A small sound classifier, trained from scratch: log mel input, 21300 steps.
Rows from block 9 of a small sound classifier, named by matrix and row number. Rows with one number within an expert belong to one neuron, the router's apart. Each number is 128 + 32 x the weight over its row's rms, rounded and kept within 0 to 255. All counts start at 0. Numbers have three digits each.
After each expert's rows are labels from the 100 clips, of 14976, where the router gives the expert most weight on average: "responds to" is what is common among them. Only what is clearly more common there than usual is listed. The data: synthesized solo parts of chorales (CocoChorales). In brackets: how many of the 100, against the usual share in percent.
# router: slot weights (model.blocks.9.mlp.router.weight, 32x384, trained with AdamW), inputs 308-383
# up: expert up (model.blocks.9.mlp.up, 16x96x384), inputs 308-383
# down: expert down (model.blocks.9.mlp.down, 16x384x96, transposed), outputs 308-383

# expert 4
router.8:148158186126143122162136167079155111178152012146113137172074141204094174159092206128136182114151126143129110204104097170123158185198174050181138114128127131113132097096149082162147137096117087153135144118091082190116107101104143
router.9:125104134151139124128142132095148091110121078132118211129097099162137207151143220095142108119163066127147156107103120122182131147199167100156145122127139169147118123079132165107187176109114109103077134142121090211115146171154128
up.0:156161137152065184104171117074122194094104146120147139129134140113120069071120083129092163141103196131157078126084185120050108125108099145140149099129152114085142098096114157145141119134154105144108093137126169116154175075142135
down.0:170171169147128175124199113147132147120101129134116165110111109132114096076161127087109176143167200136096052099155143109134138115093121160188140133109109111129184102121092122179132152137116119139143101139135152108148185138159167
up.1:107176078156100119152145174208156131109168132094137119099128113172152169162139110130124128117049171198137127059113064094139155126151061125065153113109096146080090136166122154126121123125131114214136132114124124154117130099101158
down.1:188150165124175141114097127153105103132077109097119151158112144098112141127171161101075164157128113076120085150153167084117076170131102118171140132075140167141176181147146107204112143084081169061086155149078162096185102158146128
up.2:190153088147121180096133158120072111115110157135072154139113141126112187112085133138081156121093076140091119154110122099151181166161138152055167114130108090132101158126146118129109117139126063105124104125110126137101145160116139
down.2:116128124142079092144090089171178089125125102074142126141112125138172138112142105130127109095156172105148188129104107161126093172156095126139150086122205162140116140139050116143145084095127111125143163086132124106187156094153157
up.3:134136124130167131098146133072111156065116157134125097143064101143119095099156188114164111069217117139105156100176161132209176176122160093159121147094096204176073155127113118141101132148116165083140181125162166163085126159057036
down.3:070162130131123160168138151112090214181112070067167125151131153141133098188103082090142136174081090102125102119118111096075084136142126141128168124146150102070156140122150149160144131162129149135153095099158130134198129088180153
up.4:112065109137103136139112135126086176101155120211109143086133115162148096091143131155129141132137091072219169094111127121158157154155191153143197144141186152123141066136167069120161134070131091101073134103161034141089119175108135
down.4:097114159102118139162062096149111083125148147085165075151170185143095165186135129175161140153057110165084072147115126092080112095081138087109100107184123043097133153194194145139126046147115114166126080185102137127125153074157175
up.5:139177092097128056122076112118127067097167174102131105171166154119108182097078201167094089098104145140103150151121205092175100139093133157147111109112110067151106159159174134050104094128106100136134129176126133068164098138116088
down.5:174093118122083165110124122116132126123163135190111111085154130137122121074125116128151189135146149140115046128109115142075172147157118089166123124109149086129153103085100132163131135127087159130153172149114158199148210088153190
up.6:132187103126080188115145088143106090086119103102119132127111138133172142149103140057085112143086116144149095127105114088081074095148134082085119158101138075071151098150132162113126063163113126120118148145142138168105059043159078
down.6:190134137058120116122087159101123192124126169156122108117081053100084116116118114095146119128153074139106135143148108143194130113148124135164137078106137120082117153071135103122106160108159149137132108134156124084111178172077124
up.7:126121083093150084140063107118172033137173156079144066162119113121148137161103190120097111100105034142156161144108104116095131102118139132114078149077134128180083168206193119069118094129098126105092153149128095180144098080088064
down.7:139164167123090172130122107126129169136101135122110142155071115139134105087120075117122162154170169150110109102142156125130096134093127152137119114124113117117153124055076138165078188147127143117102059176152170098139173123134149
up.8:131090067116142149136150146109100172111103097146137126140087104173076057103169174101120142107149098115095154147123102140148155160151110104128119109133152195144127137098091191136117163062129126072121168150103140173089090180098101
down.8:092145131143198154116115112152138126129189150125183088152128147137128115124158122102086125107101165194089136176075111107125109106108117191030124103152107112144128176169132131138129094198192129139173152158147146157104114074161140
responds to: violin (100 vs 13.9); note F#5 (67 vs 7.4); note G#5 (47 vs 4); note G5 (33 vs 6.4)

# expert 13
router.26:119178132147131124078117126094115187115157153160143202117133076127179113086060115084162112138159117115166186121146127107165146104212171154128146149096147183140160144110079163119150176163170108140122136179158099144171143173100123
router.27:102173138139111108130136126108139180114134160161113226098131112127162129079077108058152129134189110125180172129183099122134146116199182147134117144123174169141130140077118151114140179153176105106118161185154058209195176155118140
up.8:154148162198136181119085118107156175165142089139142105110121123090152101142141119184103134128181134110166083118105094141139167098133152173133095105121101147157090123155117162118144046115128130138121114130089089128117176139162129
down.8:084110099106104148073139117178132114134139147147128128198125127072075145120132100161156088141138129113117223100117141110131109133098130134104183192149148092102090110116088066102102116147130084105085072108119104165079139118117130
up.9:122086106137121164137141133105131160080127146139117130101128155149135135094128170145163155111161104138102159090158078128156172136152141177120172119165134158114147112150133115116158112121108110074144138116148108134093149130100112
down.9:145146150129144131119126142104135104123120131117151084120152191135112099178188163081115096154044163097127090123102157070088075124110141074160134102127100056123070179168183160102145120150129145139147145165134175085088150100168169
up.10:176080065149194148121130121136077112173097089148085112096124107142094092047147149110158116122150051102160120121173134122171150169166120168141150141100118148149071153119088127210141134146131156082169131136148077107091066199126124
down.10:086148191116078078099143109119136145090161157072195130155170158115203176108123126146118116098155119162170171082127143141152117131131170090114136071166142129139140113097145145087129056089147126102130155128132123117142132144115098
up.11:129130144100161117131068115155123173132161145166128102146133165080195204145078138117093130137177129164061130074149102128119130095111080163109125154108074119115068098102070126152117135181115140131101157145109170071168091144169174
down.11:162211097136076101138132165105157106127125159121099169191068028118079135124155067124155140117132158099174152162068116161091132160148107159117143140099173110169113097079142075089120159143075125121120085118106127114175130148108142
up.12:113134118138147118059094183141154184119159170098154093106147072133142117132137131158136129110140105196085113107119136138147136139104099172092183120113098100105122156142139107116147078169134124126099099120170184120122149073123098
down.12:154170121133113161162171167113121152109133102186133052177082096146131091154124087141115144194126141136147084129099147164075130169142124120182112085116188176136099108151121202106084106104158136069132128123130086113164137070173173
up.13:135086071161130105073129115097109152084138120132162134157153082116128155042101175138110073134185153131105096090101140117142165119112122147129115130107138210121103165167069155123117106117102130101132117096140176128094163180037129
down.13:105133168107139149134111129104144129125123133141073125182092171150146116115138092171122160138088120104137204114139187138135106116116132118139162134173122147110137145174190122193144081107101152142137173135118083110110071095165155
up.14:103085162126118129151088138127103161147118095168117187167134098147173171134115152176129156092171139106130121129131098129111107155209096076149084151133164122139152144077078152132154115138124062107162106099107120141154125195144127
down.14:135161093192098126179127131125197076187094123149133150084071077180140115141113132146162124133096170097161109114074110145152041099153111145085115113168139109123104146088129194121146182135142113138131145114130128142116118066148111
up.15:133109203115148130079149135104156084135069153096070094134148161139077121075166147171130110154166102114125133086163104132176119129160148094116135135096081142137131134086155069155115108097143168163114137050117149140124207126115113
down.15:173143124132115092157134082135169102119159153140088137141089117156114117099123131145138138157176069071102139088141138136086142077142097190155183132106100134152168115124129120125105108146151187087140139156174112155170207117170150
up.16:058098117138139137084112084127144159138117101158120141097107142106170121108093093174093163048148117100098103079188108155126146140149135134147143131093139154098095156073163135166160151106237139135149171182134071193115120151131164
down.16:099108105171123163173125197134152101166131067110140153115079104132085118156150074088098097142142142128141107154116152100124121105090129098108117121147117126145098113191119171129076142100072056127084129100164186174143127122159102
responds to: bassoon (100 vs 8.4); note A#3 (50 vs 10.3); note A3 (33 vs 8.6); note C4 (28 vs 10.7)

# expert 6
router.12:135181107132116149135107150083148184153192173128129202111094095168161128115106084048142156137136076107113167107141114131137119106139146163115151142134158127154129126079087151129181190117155075135106143190165057163207152152137137
router.13:121161133165047133132118129120138135166154106108169197119119074145178152132086101078181152134136088113133202127122083119160116081173122163147162154149178133110136168137086150115176155126157061103135147161154073157165157174140107
up.0:140124144095107207099168065146105142125112127147121073129142152104113148131107125122064113057178115173118083104127165100128168128152105076117064160105098063147098142088151124148130058129129082149164139128126091148119143052087066
down.0:107174160175079078168108129182171102161163107098163135127105056130152158179174128112147114167097147114092134096108121124177081129077118124108165163079140164118110161156097149089104136132123141110138139147181144123177170127102116
up.1:131102122066116167144116111140108135069077153136137106116133115139128135126140104145133082136177085116076183163130144150083131132133157131111142156126148088105111142143165118154135088161047141063095140130086160051119151104148103
down.1:045101132142072126130134169172095121156162082130113093120091117149107126164115164114164143130075128127169060138060139143182083126163124128142120084119174141119123144149141118178149173104190061152133064129109093148077107151136161
up.2:129116199199093143144111058156151170123139101133116128130086097091179140091133092165063151161158105109194110135111069166106177102184126146148063097210123149122215188166115134159144125142111068153152132134096142112092081109087093
down.2:145083116191131194092110131130090138099115128146142165158067099148084080113147128083117106123108053102175145132167178082139096159097099128089115180114107162146103245115075168123119124097136132079071095132170089166156131093102124
up.3:141115137177129064171141155133169124142126103147161119116070093170121076184094158114168166153141147143139178203129166117167131096138143120157144093125127151100168114155138111114148145124120086200168109157132145136083100143170142
down.3:147172104100097108120128116146088137124156178109130148110171175087093136060146133115113136092111137125152135130094121119143108152115128127116135139101135108147147129070145154120114137069184205092125108078131128122245104133104144
up.4:185125127137169177149140169124166126115119096147123137115124141154082155138123151126104143137129188145103055200073140138124109160133094065121081067155122094154118098107118099145086077117097067155163137120118100129103097114150147
down.4:175126105110168149132100175132133106110125118141105121084158127139110149135087157159138146124097116120139057165111150130131138171179127089141083129122104093137146111098124062162119083077120102124151140110089092110055190083107101
up.5:180168136110082122166120122115172138154150157105170071104108148153096127134150145127140141161109150121137116189160134152052100111105121141094160116150134091135144159158100099183137114096167168137122118136151150110131079103075137
down.5:071069205096141135180148131214117167134105127113073137165087106080125118103111104144142123147169125122168124073113112123189118145155161143142136130094149137150106064126123138108099183157091119148174124132089103152060113203092137
up.6:160102052150065207120150146116156159132139129157097156106093073105119152124121188136157107060142091153094143154158129113160137168154147145111144149139142081114083152115134107161113116139089050087109102101171099141094134160066078
down.6:101103204066123141172080112126115111173121144121158061190108188149171093198087092109118157200113154068117162085081080133112072061103106096117152115123152192160101088103115169067178124129199143127118104126129175070096136076150172
up.7:145091078190125140175120129098141121105107128134061169089089077175098132114162139107143086123057077144145108104109124071122111128122134120129106147100089137119187140112115136139168204118112138092092062112127109189104091123074112
down.7:082222107122147095137154167148167136133155115118155085115066119072165149123089118152169187107149195111084115115091091193148134165144105144153098094133146163158071125142087167108087165150160160079164145097123148150175141133137144
up.8:128067134125170135167146149185099149095107159145143119144143091162162084136076132133142083128139149131135194067085065115111086131142048166050144177126157125136105124153147148096114114160091109106178136140124145082082127154159123
down.8:110038126132165139165172137157140129099084154134076122168114072144148091198095081114105080098148121117138123079109084131150106113157083119150101151078121189147138092116132188054089157164145102101167108105117130117049101205133128
responds to: horn (100 vs 7.1); note A#4 (38 vs 10.7); note G#4 (30 vs 9.5)

# expert 14
router.28:133164114157126190119115143135109150144133153148123207158153126143156109120064114092160144134139108127108148111116099144123121056163110132129160183160203122095120162166061163094148116132158071118094130145135064168177161174153113
router.29:140131111146052152187121138159070149112153188122153177147134120161125140124093136141094142174130116109123158138080118107087145134157145108147158161194183116077088144146101154071182121112110091117141084104146091166130120147078071
up.0:153082178064114110170114143149055068125180134146115129168110180133197201151180182120099115155192146131124075127121113118074135112123073060109111166087139175106076063114157092092158121151117134105112150130110155150119169111152180
down.0:104160106126107087159097161123136144105082104084189151095157049156099156096128104129105120131141115158093130127171098160157169185139134157115067084196161069138119134114098102149174146091110174151188105106153148112111167163063049
up.1:137124117124133114098126136160212157074084106135191124093142074119186108161130080107129169108153066152105130118152043106107112140131056086123100086144124170115154107124145145121089145104144101144070157178100138171086120101117095
down.1:146109163122099165135156229130121137133176145105164172091127059113149081123135149097152150135087092130117154129117124149180140144150119175110150132136080156154111131118066130152148175132155134128147161141186192185078132075112091
up.2:147123130162183157106113124103087169214119114154128178124165147057126165165088159128048088161094118128156150109102126179108193104153117150129090089093140102150193121098094139089117114110103077106141119129116104058176083151133146
down.2:124097177130139131146125066156188125162154123093151083079105116158191007097066145110160132099111093123107129163112142064136153135137089161088129084140128136104097154154132138119141127148145143110173174117142107117183106100194140
up.3:107118135171157125129155104159127131111099112127070158119121129117131161189103086137120118157083158151185097107054124141112059120151059075095062130135148170126201185112133171140125117150145074165161105128096094168086124159140118
down.3:150171158178118139081098115182155084135116123138165079152124076065150106132102124144138193107181084102124179073142170093153199100114169121079167172095101144110106108099114158150081082079125119156147160175152089158146102137129147
up.4:115112120127118123204121091164176115130138088170104061071099144154169135170153088121124187162142156094151094163120094172055108095118057149103115117112170165114136131123094137201160110143119129165143140128144130140138092070128173
down.4:142154143122126094077158145144113172066119185135130184185133120135143156143109142086124093087109149138117160091172125101244121142152180105064130134100124126146121106115132094093091150087096124129153139131154154101097187223100078
up.5:156166127122148145159155165120095075139176117130147136171118136140166136185167132121080101108116178105139081143129108124105080168129114128137139134097126145133095124136118114179097130140073108146114118123135142138176112104096179
down.5:163128163179129170163093116187171138164079067161130134125135038145135089110117161098125136147171101149159096195171134117157161155185121186177091070160164132131103101108114093106109167113111147121121141110118138109154087206117112
up.6:155162120115072129122140115114121096130125082151154167175160075131094128059136128133122125100114137090115104076052135115118144146112161121181112084129120123176098120146103177090153103174135178086150099141096083134071125086104151
down.6:106107159146127105124050104165120110099145129112090125111118092107141139154090195106145127140156144147125201118155118113138127136197128104108101097122121146099145203113094043130167164101141076175121118135133153109158195130094150
up.7:110130050160115123165117046124185099136126103169138088143102144103150108159118102117104150085149151136045150096145150146095158126091095149147074103082136140119079092122113179168159140117104087187154162092162160106101076059158120
down.7:147134167084176173125117113134089163096159145126125142192052119133144121159121129078164089162127159087134038133159107118161114127146111105107123110062162146108118180153152119132069140111102161134078148140160145131113152141085084
up.8:110155154191127128198151164152157127135144098165089162098100105149109132128153106168139171122075139099132138114085111126062056161151073136081094060082146160122179107100100154124129133078188049130158127115084070153188192184105115
down.8:124133136118100128112126097157102102173170152124127096139181152077122148052080124088060183135177189109098139128153118150182235137107167087139147142141127127148063121152161091106126118135094130159108149109160201115000120118161169
responds to: trumpet (100 vs 8.4); note G#5 (35 vs 4)

# expert 1
router.2:142124184152141118134126119085118135148126088073078099099087097141114168137106147115131165125158122102164146195135148148122137171198172080174113067150128152120171121099116131148164157072170067123103115134101073165146154128101124
router.3:134139120185146128142137119075115142155138134127090124124126101154087162123142181125145119141164119132147110194166161118141155157162166087175108077183122107131177127131105130138146170096145065129102090121080091104157150165091113
up.8:150163128099146169108134198106086152127136184113099189166145133127112167121108129116080073100141148150141130111166141109188164160139156101109165147121146109129102122071131096134088151142132126096130133122173135117139141171130149
down.8:108138167166124086183154065148159115134147084150145066078151116146168067117135135139169155154104093117128160181111209150121132097138113158136121091142150135142106146209131133094167151083126146184174141135115135056179144082155110
up.9:190130082154145156160139182172118181094121171139168120102160079109207127073113052131125167120121092090110152067146130096140101124155114217080174155115126119165127183108116176139101132082097072118162128126155152126110171158128123
down.9:114119169139118109079132084070102115123103135086105126143112163095060129155142169139088086157133130139145117152115129139098129143170180070177142105184131187155125101092184130097127154157161203100103117094110144076175107121201148
up.10:129084109133065131128122174162170049149090144125180154155131097164115092161107164113109046073109163076148107079162151088125073073113130163123141190101133104097060178123113141150114094139156164088183172165167123114156177113097095
down.10:139180140095120051134137105115133199124137122152135116195135099144110173123099077166181190186110096130108149197141160153123109182161102113099140109132156153132119074115182135096108150160073131134148149135135105075200128134137127
up.11:106133139131118151148132142174115108160102089125131119123123164159116058137066120156092157131151183122159043155123111144128126124112116128112125139119120136127088091149169095151094131132161151145163114116154073106203130151146147
down.11:152214119139123129160083156130132105151127140108101143105118079148167116145113147110113085142147137126190142138128185095128093087106108112167098113147093119120118158153142149093178182160103119147164124129145143063176067165105139
up.12:128053079138146133189164103091109199096166107160085044098102119153115101098128149161132174089117098084126164104142112131129115149144052164081142196145106175149178169132143111103187118077163188149140108140158143137118125145101124
down.12:133089131128083145098130135130097130151130155149103172145130170129096166143176095101152050191157145131125128089082111139157190136192139154147173129127116115124128140089143181088115132149134088125128094074117073110137155020205145
up.13:105097090123092163207174170166123116116130085139152117134077094092144089167183180088135063115128134141136140135165148189108068091143148121069145169087106124087128193178075155110120090194191129181213165140179126136118124107136142
down.13:114176139151134094087148090060070184169144132099165109131198088116086146149055126111127060179087106147095055139127126175140122140127128096162115069166151170177102204106181151124150171152153117075157089106117165151207162131163143
up.14:080169175106079133167142097059196089076148124131137141091154194132139112124087152162098127140104151167097213095096107133101093124136129105173141110143116104128157126081149129058167075132159135141110116183129163171163140085166088
down.14:101177196110096141104122107101167070167144149066152134162175162154099178179157114140156091069083175152084119118118122113113083124119141133127135086165097055103105156138116141080152086162087134145130104135153142108114168045120137
up.15:139152131113181184132103095081188166101137167160158140081190158133163075155094109154106093130179206105128191124083164131128067106116132121155130138108173099150124145106103145083151130163080110093131175148117134132149170078177097
down.15:135120116100115134172109104148094129069150141131122074161085117147090083166154137137112100121091085140176109101150191132112108173134098129128156149162092082133121112143126102107126127111110149116132177132094145069127151110092094
up.16:138091068113141120160149120101175122116142167181100111137210185124057139105141102154160104126080121121074137130181157114131132161067070162113180084158152095129088143121131097112160149133104155120133139092137147061187130162133164
down.16:125127210129119090112109066131106056159146135089132166103123125055194168140119137139101132149197134142204105167101143124111090102192148098189107163115142101153163170118189134154115114121138096151088105164159121133095087118152113
responds to: violin (100 vs 13.9); note C#5 (49 vs 10.1); note D5 (36 vs 8.1); note C5 (36 vs 9.8)

# expert 0
router.0:108174104178128125147116147116115160129115178160172147142115104190133172135095115128121172106127123107124158076153085113147118131152064152082193161124155130084109146089100139109168108133105091084120165159120103196152158142100121
router.1:136121058148088121161098154115165185141136125153123157136075093166130138147079112063120157142118121074122143118126111157123125224121089105126158135102166158093161102090105095094178137127148094135140190116177067168159115155057102
up.0:086127095098139138084163155094110094092071139156154133115150134073114140125166120141142071110128092088061162104127113182132199125197135089102101120118126113113093111140130055124133112103093130119074130161116141086102131067158143
down.0:097115144124103113166127156126139166158191121083136076171061077129124094163090117131167118161111163158167143098077115128189091145099146105138168070112157128103158121118142129100161178152160112150099096128164166164097165066110150
up.1:102157126127177140104109116162155164164091180112115165121147174112141092100132160096153151091081147131124101065196163108101075083125119141105131126172145113103153103149161111111166036138143129147073132069129127105147125143132101
down.1:069116121138041106105128106082105176108108153152148102162074117144050085119129063104119139123126102108087149111166133136122159158111121165167163144136154156109136169163093170113165095143162104135045074125182149147083144110057091
up.2:086137135083148088111145089089182068099124118099125117111143139168079129068150102160126110131170185152002164096183119124160081085067136100167138145070136154110063104108142077116136091119142202142056096145103186116122187138110100
down.2:118173140117100146120152146145177138139167108133090119117061074108129144135170088130174155106128140122111032135202112159092133147120091206138151144090112137128161119089109149113090138194099134128136109095159146148152184196127114
up.3:056103109110082162121052158151093160164151109152138139175146117120105133109149116163156135072150083092157161146094142159142156182119148127149089141103140125154090145111138177091146146160132027093082066149116092122098101064122116
down.3:080081136082066135183124110187103120167141126123157115210082118126148078145077105140147191149095156145147071168113135116152073039180104113126155096205166170101155147162107120189115088138195167093113125112088122096106095094080130
up.4:140114154157101183097099151108087155202162181086137134132131115133103104120146081138107077142086106096125092126134120119140201126162163125178157076120094153119154106119134125131115089094135128126124152124152152094095177182141091
down.4:172083083170096090227144080157202115139156103152159154046133100175180113097088148096163154150168070082113132171084108134128154093109115175141121101180114170132128128168104126099174135161128114140090111184165170165108152103091132
up.5:097173153157158170151155087120170140133125093078130123134083147102172151090162097135159089102104161150055130099133060122111092110127066194112081096098133144129140130149119165158166115153122138076184118196097124113158104108187151
down.5:111169147116121103132082125151128135118152132179090131131138120074131178144074133099143173163178123104118198158067114142165172145158153064100171097124148066155104082138116065113147180158103126150111087090062149134144121160154149
up.6:106090105112161149146105130133103080161100162180068129166142163079134174186114145116117110103133116148133210097130110143098152121082112069202128117112136149085124067071137107104122158200106133100147119109160116143091066140154177
down.6:116176147152130095128147109118187154139163076132165136130123084167150124101097151131163132116113120190151063088185135089184103085154117157142146093122138093129162189147191145111114147145093123152145133077113186114131172170140084
up.7:105180202117189142132142162157113104175158114082135147157147100159129146204150163115131119111101110167133132181125133115145149142164120072103067106116112119147082157146141109125099076167143168157109112106140127172116072142121157
down.7:173155081131142060110098174131161141151139143144161092082123116151125119083174091162146123168206082125116183093146098115121108121108166152160173192119120087100140169081140151138129126116118123098120110159129184098150190112139101
up.8:146138151184134111180171100117159106142127041130108178031095121145127131120181121138151133095104117124098139131149107127087021106167117146090091083121150130122203226150127154149147156069157101130134100146102130157112148119120114
down.8:118131093109106170079120185163107135116125181131166125177150134096107080109090115147129146131136174106156079044121099133163185103090134147136210183129084152124061080163101180133100112129168170119094159122159146143120117160138162
responds to: trumpet (100 vs 8.4); note B4 (35 vs 9.1); note D5 (33 vs 8.1)

# expert 3
router.6:074168187109074178106143126101153078106139098088127143130143165179141148170138125142095170109066185131093162096097113110095079104135124081140156112128138080129149143087105134070163098114141089176124078167157124144145185057175149
router.7:168096090102152085163150109095090139141128171137096168105094142167179131110176170107091110099136087077115154144152090112138187172103113137160150164093153169168118170125109100194172217088143149114106174112183126130105130172124112
up.0:150080149147166130107161105118130151119138135117124192177177088084148102126104149109121161129088072166182100143103100124069137144130124123095114046200122138126203100137139148125148123147177167155137116078105128167098088176125143
down.0:081073057163155141135133136158148077128151157129156108118085132171151068174085134112205146139101153116104143101106195139126148113098076134135130146078137104108151187074108085101128143088157137147139121110158121103131143099164152
up.1:178124117102133080134059069120165085136108135152116118134119145167181167177087169153126083131169072123083117148113127116103170128144213128161091181144102126170123134116175101109158164113095128112109143125140122113104144099143078
down.1:104129163101112163124171147153121160103117123118107168123135118117103087100119049144136188138143197135114083108171150107138115154094077193160174145113153080132161103138118143118121137154114105166142123159138196122148160132137159
up.2:103148133133063108124081191119171101203163143165172196126119101165120171075142091121126155138184122116063179131097075163171176118130095126131141106098130156130123107103122130222110147136166165217100180195107122141076196156160128
down.2:165122110171040084128129127154115096117149164202102164064076136073159110107122132116086144127158114151127214091086139114091129126130109089150143190111148077147200102105057121100181149107110190141165151127151084132157141129182205
up.3:126098115105199085149074167143158121160155117168140102183146143140167177208107176150129092125121036105113168145100085125131154109143155096085125160130128148163107169140157123107164107151095131105104146137124088110123106188095088
down.3:113141167147108149086174110140130155098100141120107120099112142105122103066141080132097182131180206143113061094158150122131094132064111146169145122119143098104139085119091119170098149142118098151110095148130190109156178095161162
up.4:142074113102104201141119176105124113153138138154109131145097114134126127131127104116059127169123071126155215118140150091161149139159097159098146139137129099111171104101144079167143082141080118152114152128110085166154103122141157
down.4:119132116107125171131118155092134127101116127169080111149099169154145131127121117109122176175098110094131231120136148116151134112139125162155177116137129138099152136136160134138153057122077145190101174139154077153139065125141187
up.5:101063119142169250124127175091087160106146196140143204086143099112114159108125183138140102126132177161145136088103127125173143125169140124094123110130158143137186052166125131108135199129085115074114137107079125154036079178139110
down.5:090185141076154096102109177076149151149100097121088135125190157145095189143111133092157109143085116157109102144161129105098146080122180112101109143140128137160079135142155076163179149130154175094105129106142110146182083090210142
up.6:080109090180128086103150058106115153117152136102142114100134053127116102128116151115150049119162139156136053158126150158130155116108102141120093091158110156136140163125044188071132187096129129110160097130127144127105115148073069
down.6:132130140082146174123152185122121136083119130151095156171084186142129140093156083114120163150115127088134217126159160093149138110133130132110179164134138147102118114146164120177137080135085155136117212154138111136124078146132186
up.7:175137144103132107163154072082150117124108141111158141122154178093148174081097126114099098071145157123118110110128115115112128139146172076063114161125131123180081127101115126157125152153068097115196131094092167071064091159132091
down.7:122245084157093103094095140077130159107117105169141129138147116143144107112104120083157125122158099098141150116096147162158190166141153123172127071090132099117112171101097155118124096100120149131147114154140104128168147167123124
up.8:133071108113132134165112184105149160139081145228120126141171161122081121131124143144164163098131138115120122128166119161172153179129100117182189090151122165111106089104157060126108186098182112143129137098145108122111161153141197
down.8:068154163146122129109193123133103052155131120065165175209129130107146166133126114145165122106094160165119073143107178131155155086125119085050084165157178116135093154188167161152138093144126123153162165119090129170059117094147082
responds to: cello (100 vs 9.9); note C4 (42 vs 10.7)

# expert 7
router.14:118106112093116186094142103101115081079148090099156144133132103185119145143130145149154101135072093123131142138153108137141151168146145112117149090094136135086142105114097132047137127098085108141078137125081119172056150146086088
router.15:145098124146083129144143092096137140119117081133169141104101072139132123172054097082116094164106102089165171132074099151115147164117057139151135140098146152125178107080081145086177170147094108102143127149140055189097129181130143
up.0:160072113151154132162115069130115134140115185146079075058120211128121089119154130165141169119158119077166151127098107165104157114097128144120135129154103118119152163041096135170154118141122180202144126159147090167130082062163131
down.0:123126143153145188046096124112107100126153103078153212152096061124102133129080162100136088133139098137140089097126172059147124093160166117134128141099083104142154161190149166112128054078153095101126108126129097174124182161078137
up.1:134194140123113114132106171092201133168107073137096149109126184076138161090147104115165168120088073157151157122147110127144068110147177089141122151115125134107153122131155160173109126127162101139105154141112095182187132129149186
down.1:116121060124121160115104161119123114148151142146091192139109126126100120152149088140098192098135101130118143090188134138103163119086127148141153177166130097104176129173102108149132166115057085147107155102132174157136110178174148
up.2:153124101135191079152165053118215110129109107147122063052133188122109114112113121162117216135164148086119149107145122155090104122109151141124130125165138148125201151111141089182149157101150156195110149133117162138098117110149160
down.2:129094174125132236045128115107104135100107162128136138160149130128083131123141121181130117106119144171159091064145176086140123099142147098086161136125104046138138121125128162106099120142152148088141164114096110202117148154109128
up.3:140160062153097175086154192105183120108120025145190130081125125144082137148124108117125115102141159156087155120138135171163114175160063114067133099082143079081070106147086143059130111101142071179131096099095131098072184101079135
down.3:113108163132132115169142167179136115117122154150093097095116124082192148175159126127074137168107122124122157104118087104119130105069097061111147135141167136133123097138157088117126154136128115073113141142098133123186117128194186
up.4:163063120114087154113120116153089098145108131105134152157106083129104101111077146102171095136137125104153129132126174134183193141144165111171104143106113130155059135128095129166099153145130102108168126091097117177127134154159139
down.4:129124117138097105119141133151170105084156142131164139156132170147105155119111146144160142112122138121152196113102084131040090122092122175116166127123166164127152063110140150078121072135074100177128142184082065101111145103134137
up.5:019140171139136095127156100165095120160136194109104129168144134145194072199124130158133135166166117085157172121104147128072114093123097164106183104104157147049140162139152166131146144161127131115127141164173135185183110125151122
down.5:149149074159100199164115179095112125083094070126106162152135118140127139102143061120122093131124088131102030179133173174116134175089103141156121120077145114129080144098091060130123112105082115103109108094124084159161152095083109
up.6:125080167110110162082103119138167105099211121116078105135128175112179111168113192137132125094147089143144049111133139146113151045116116127109154130073108082091143143161119158087144137128114178188138121160131100131109185068093185
down.6:156123085103149140098152129138115116062072132087136112114058088162110132115151071082103146130121076093106078135163142095108174142128131121117125118112149122080171151129150080139142083115106115074153127103127088124129124175142095
up.7:133113187140098148181126160163099103163138089143108139143131119179127119177131144101159132197086146084160074185081114112091185117178103051118133124147188126084073093194097114129180089099132122107120135094117121163088112119142123
down.7:189174132107114150155120140132159123142090110143121108139127138112146129138141111117159157116093150149101238131123111122190150156132146090076070093163133119156164190128150117151126115099122115149110127121139175111068141111085120
up.8:147159106147122147046139152115145148084125065095172133083138110163126114127121146095136134161085101149149027100111125156207153166147133128132093148113110105176156134118133085097114171106139092147136074127124133135113171114160155
down.8:094108145079084107159120181140148172164130177139086078140106116074186110176110102112113096144114150119117248102157109161078132111115093080133183114165144119073063092162128130065162132133135138127136125091131115167177101091113168
responds to: bassoon (81 vs 8.4); note C#4 (54 vs 11.6); note D4 (42 vs 12.4); note B3 (27 vs 9.4)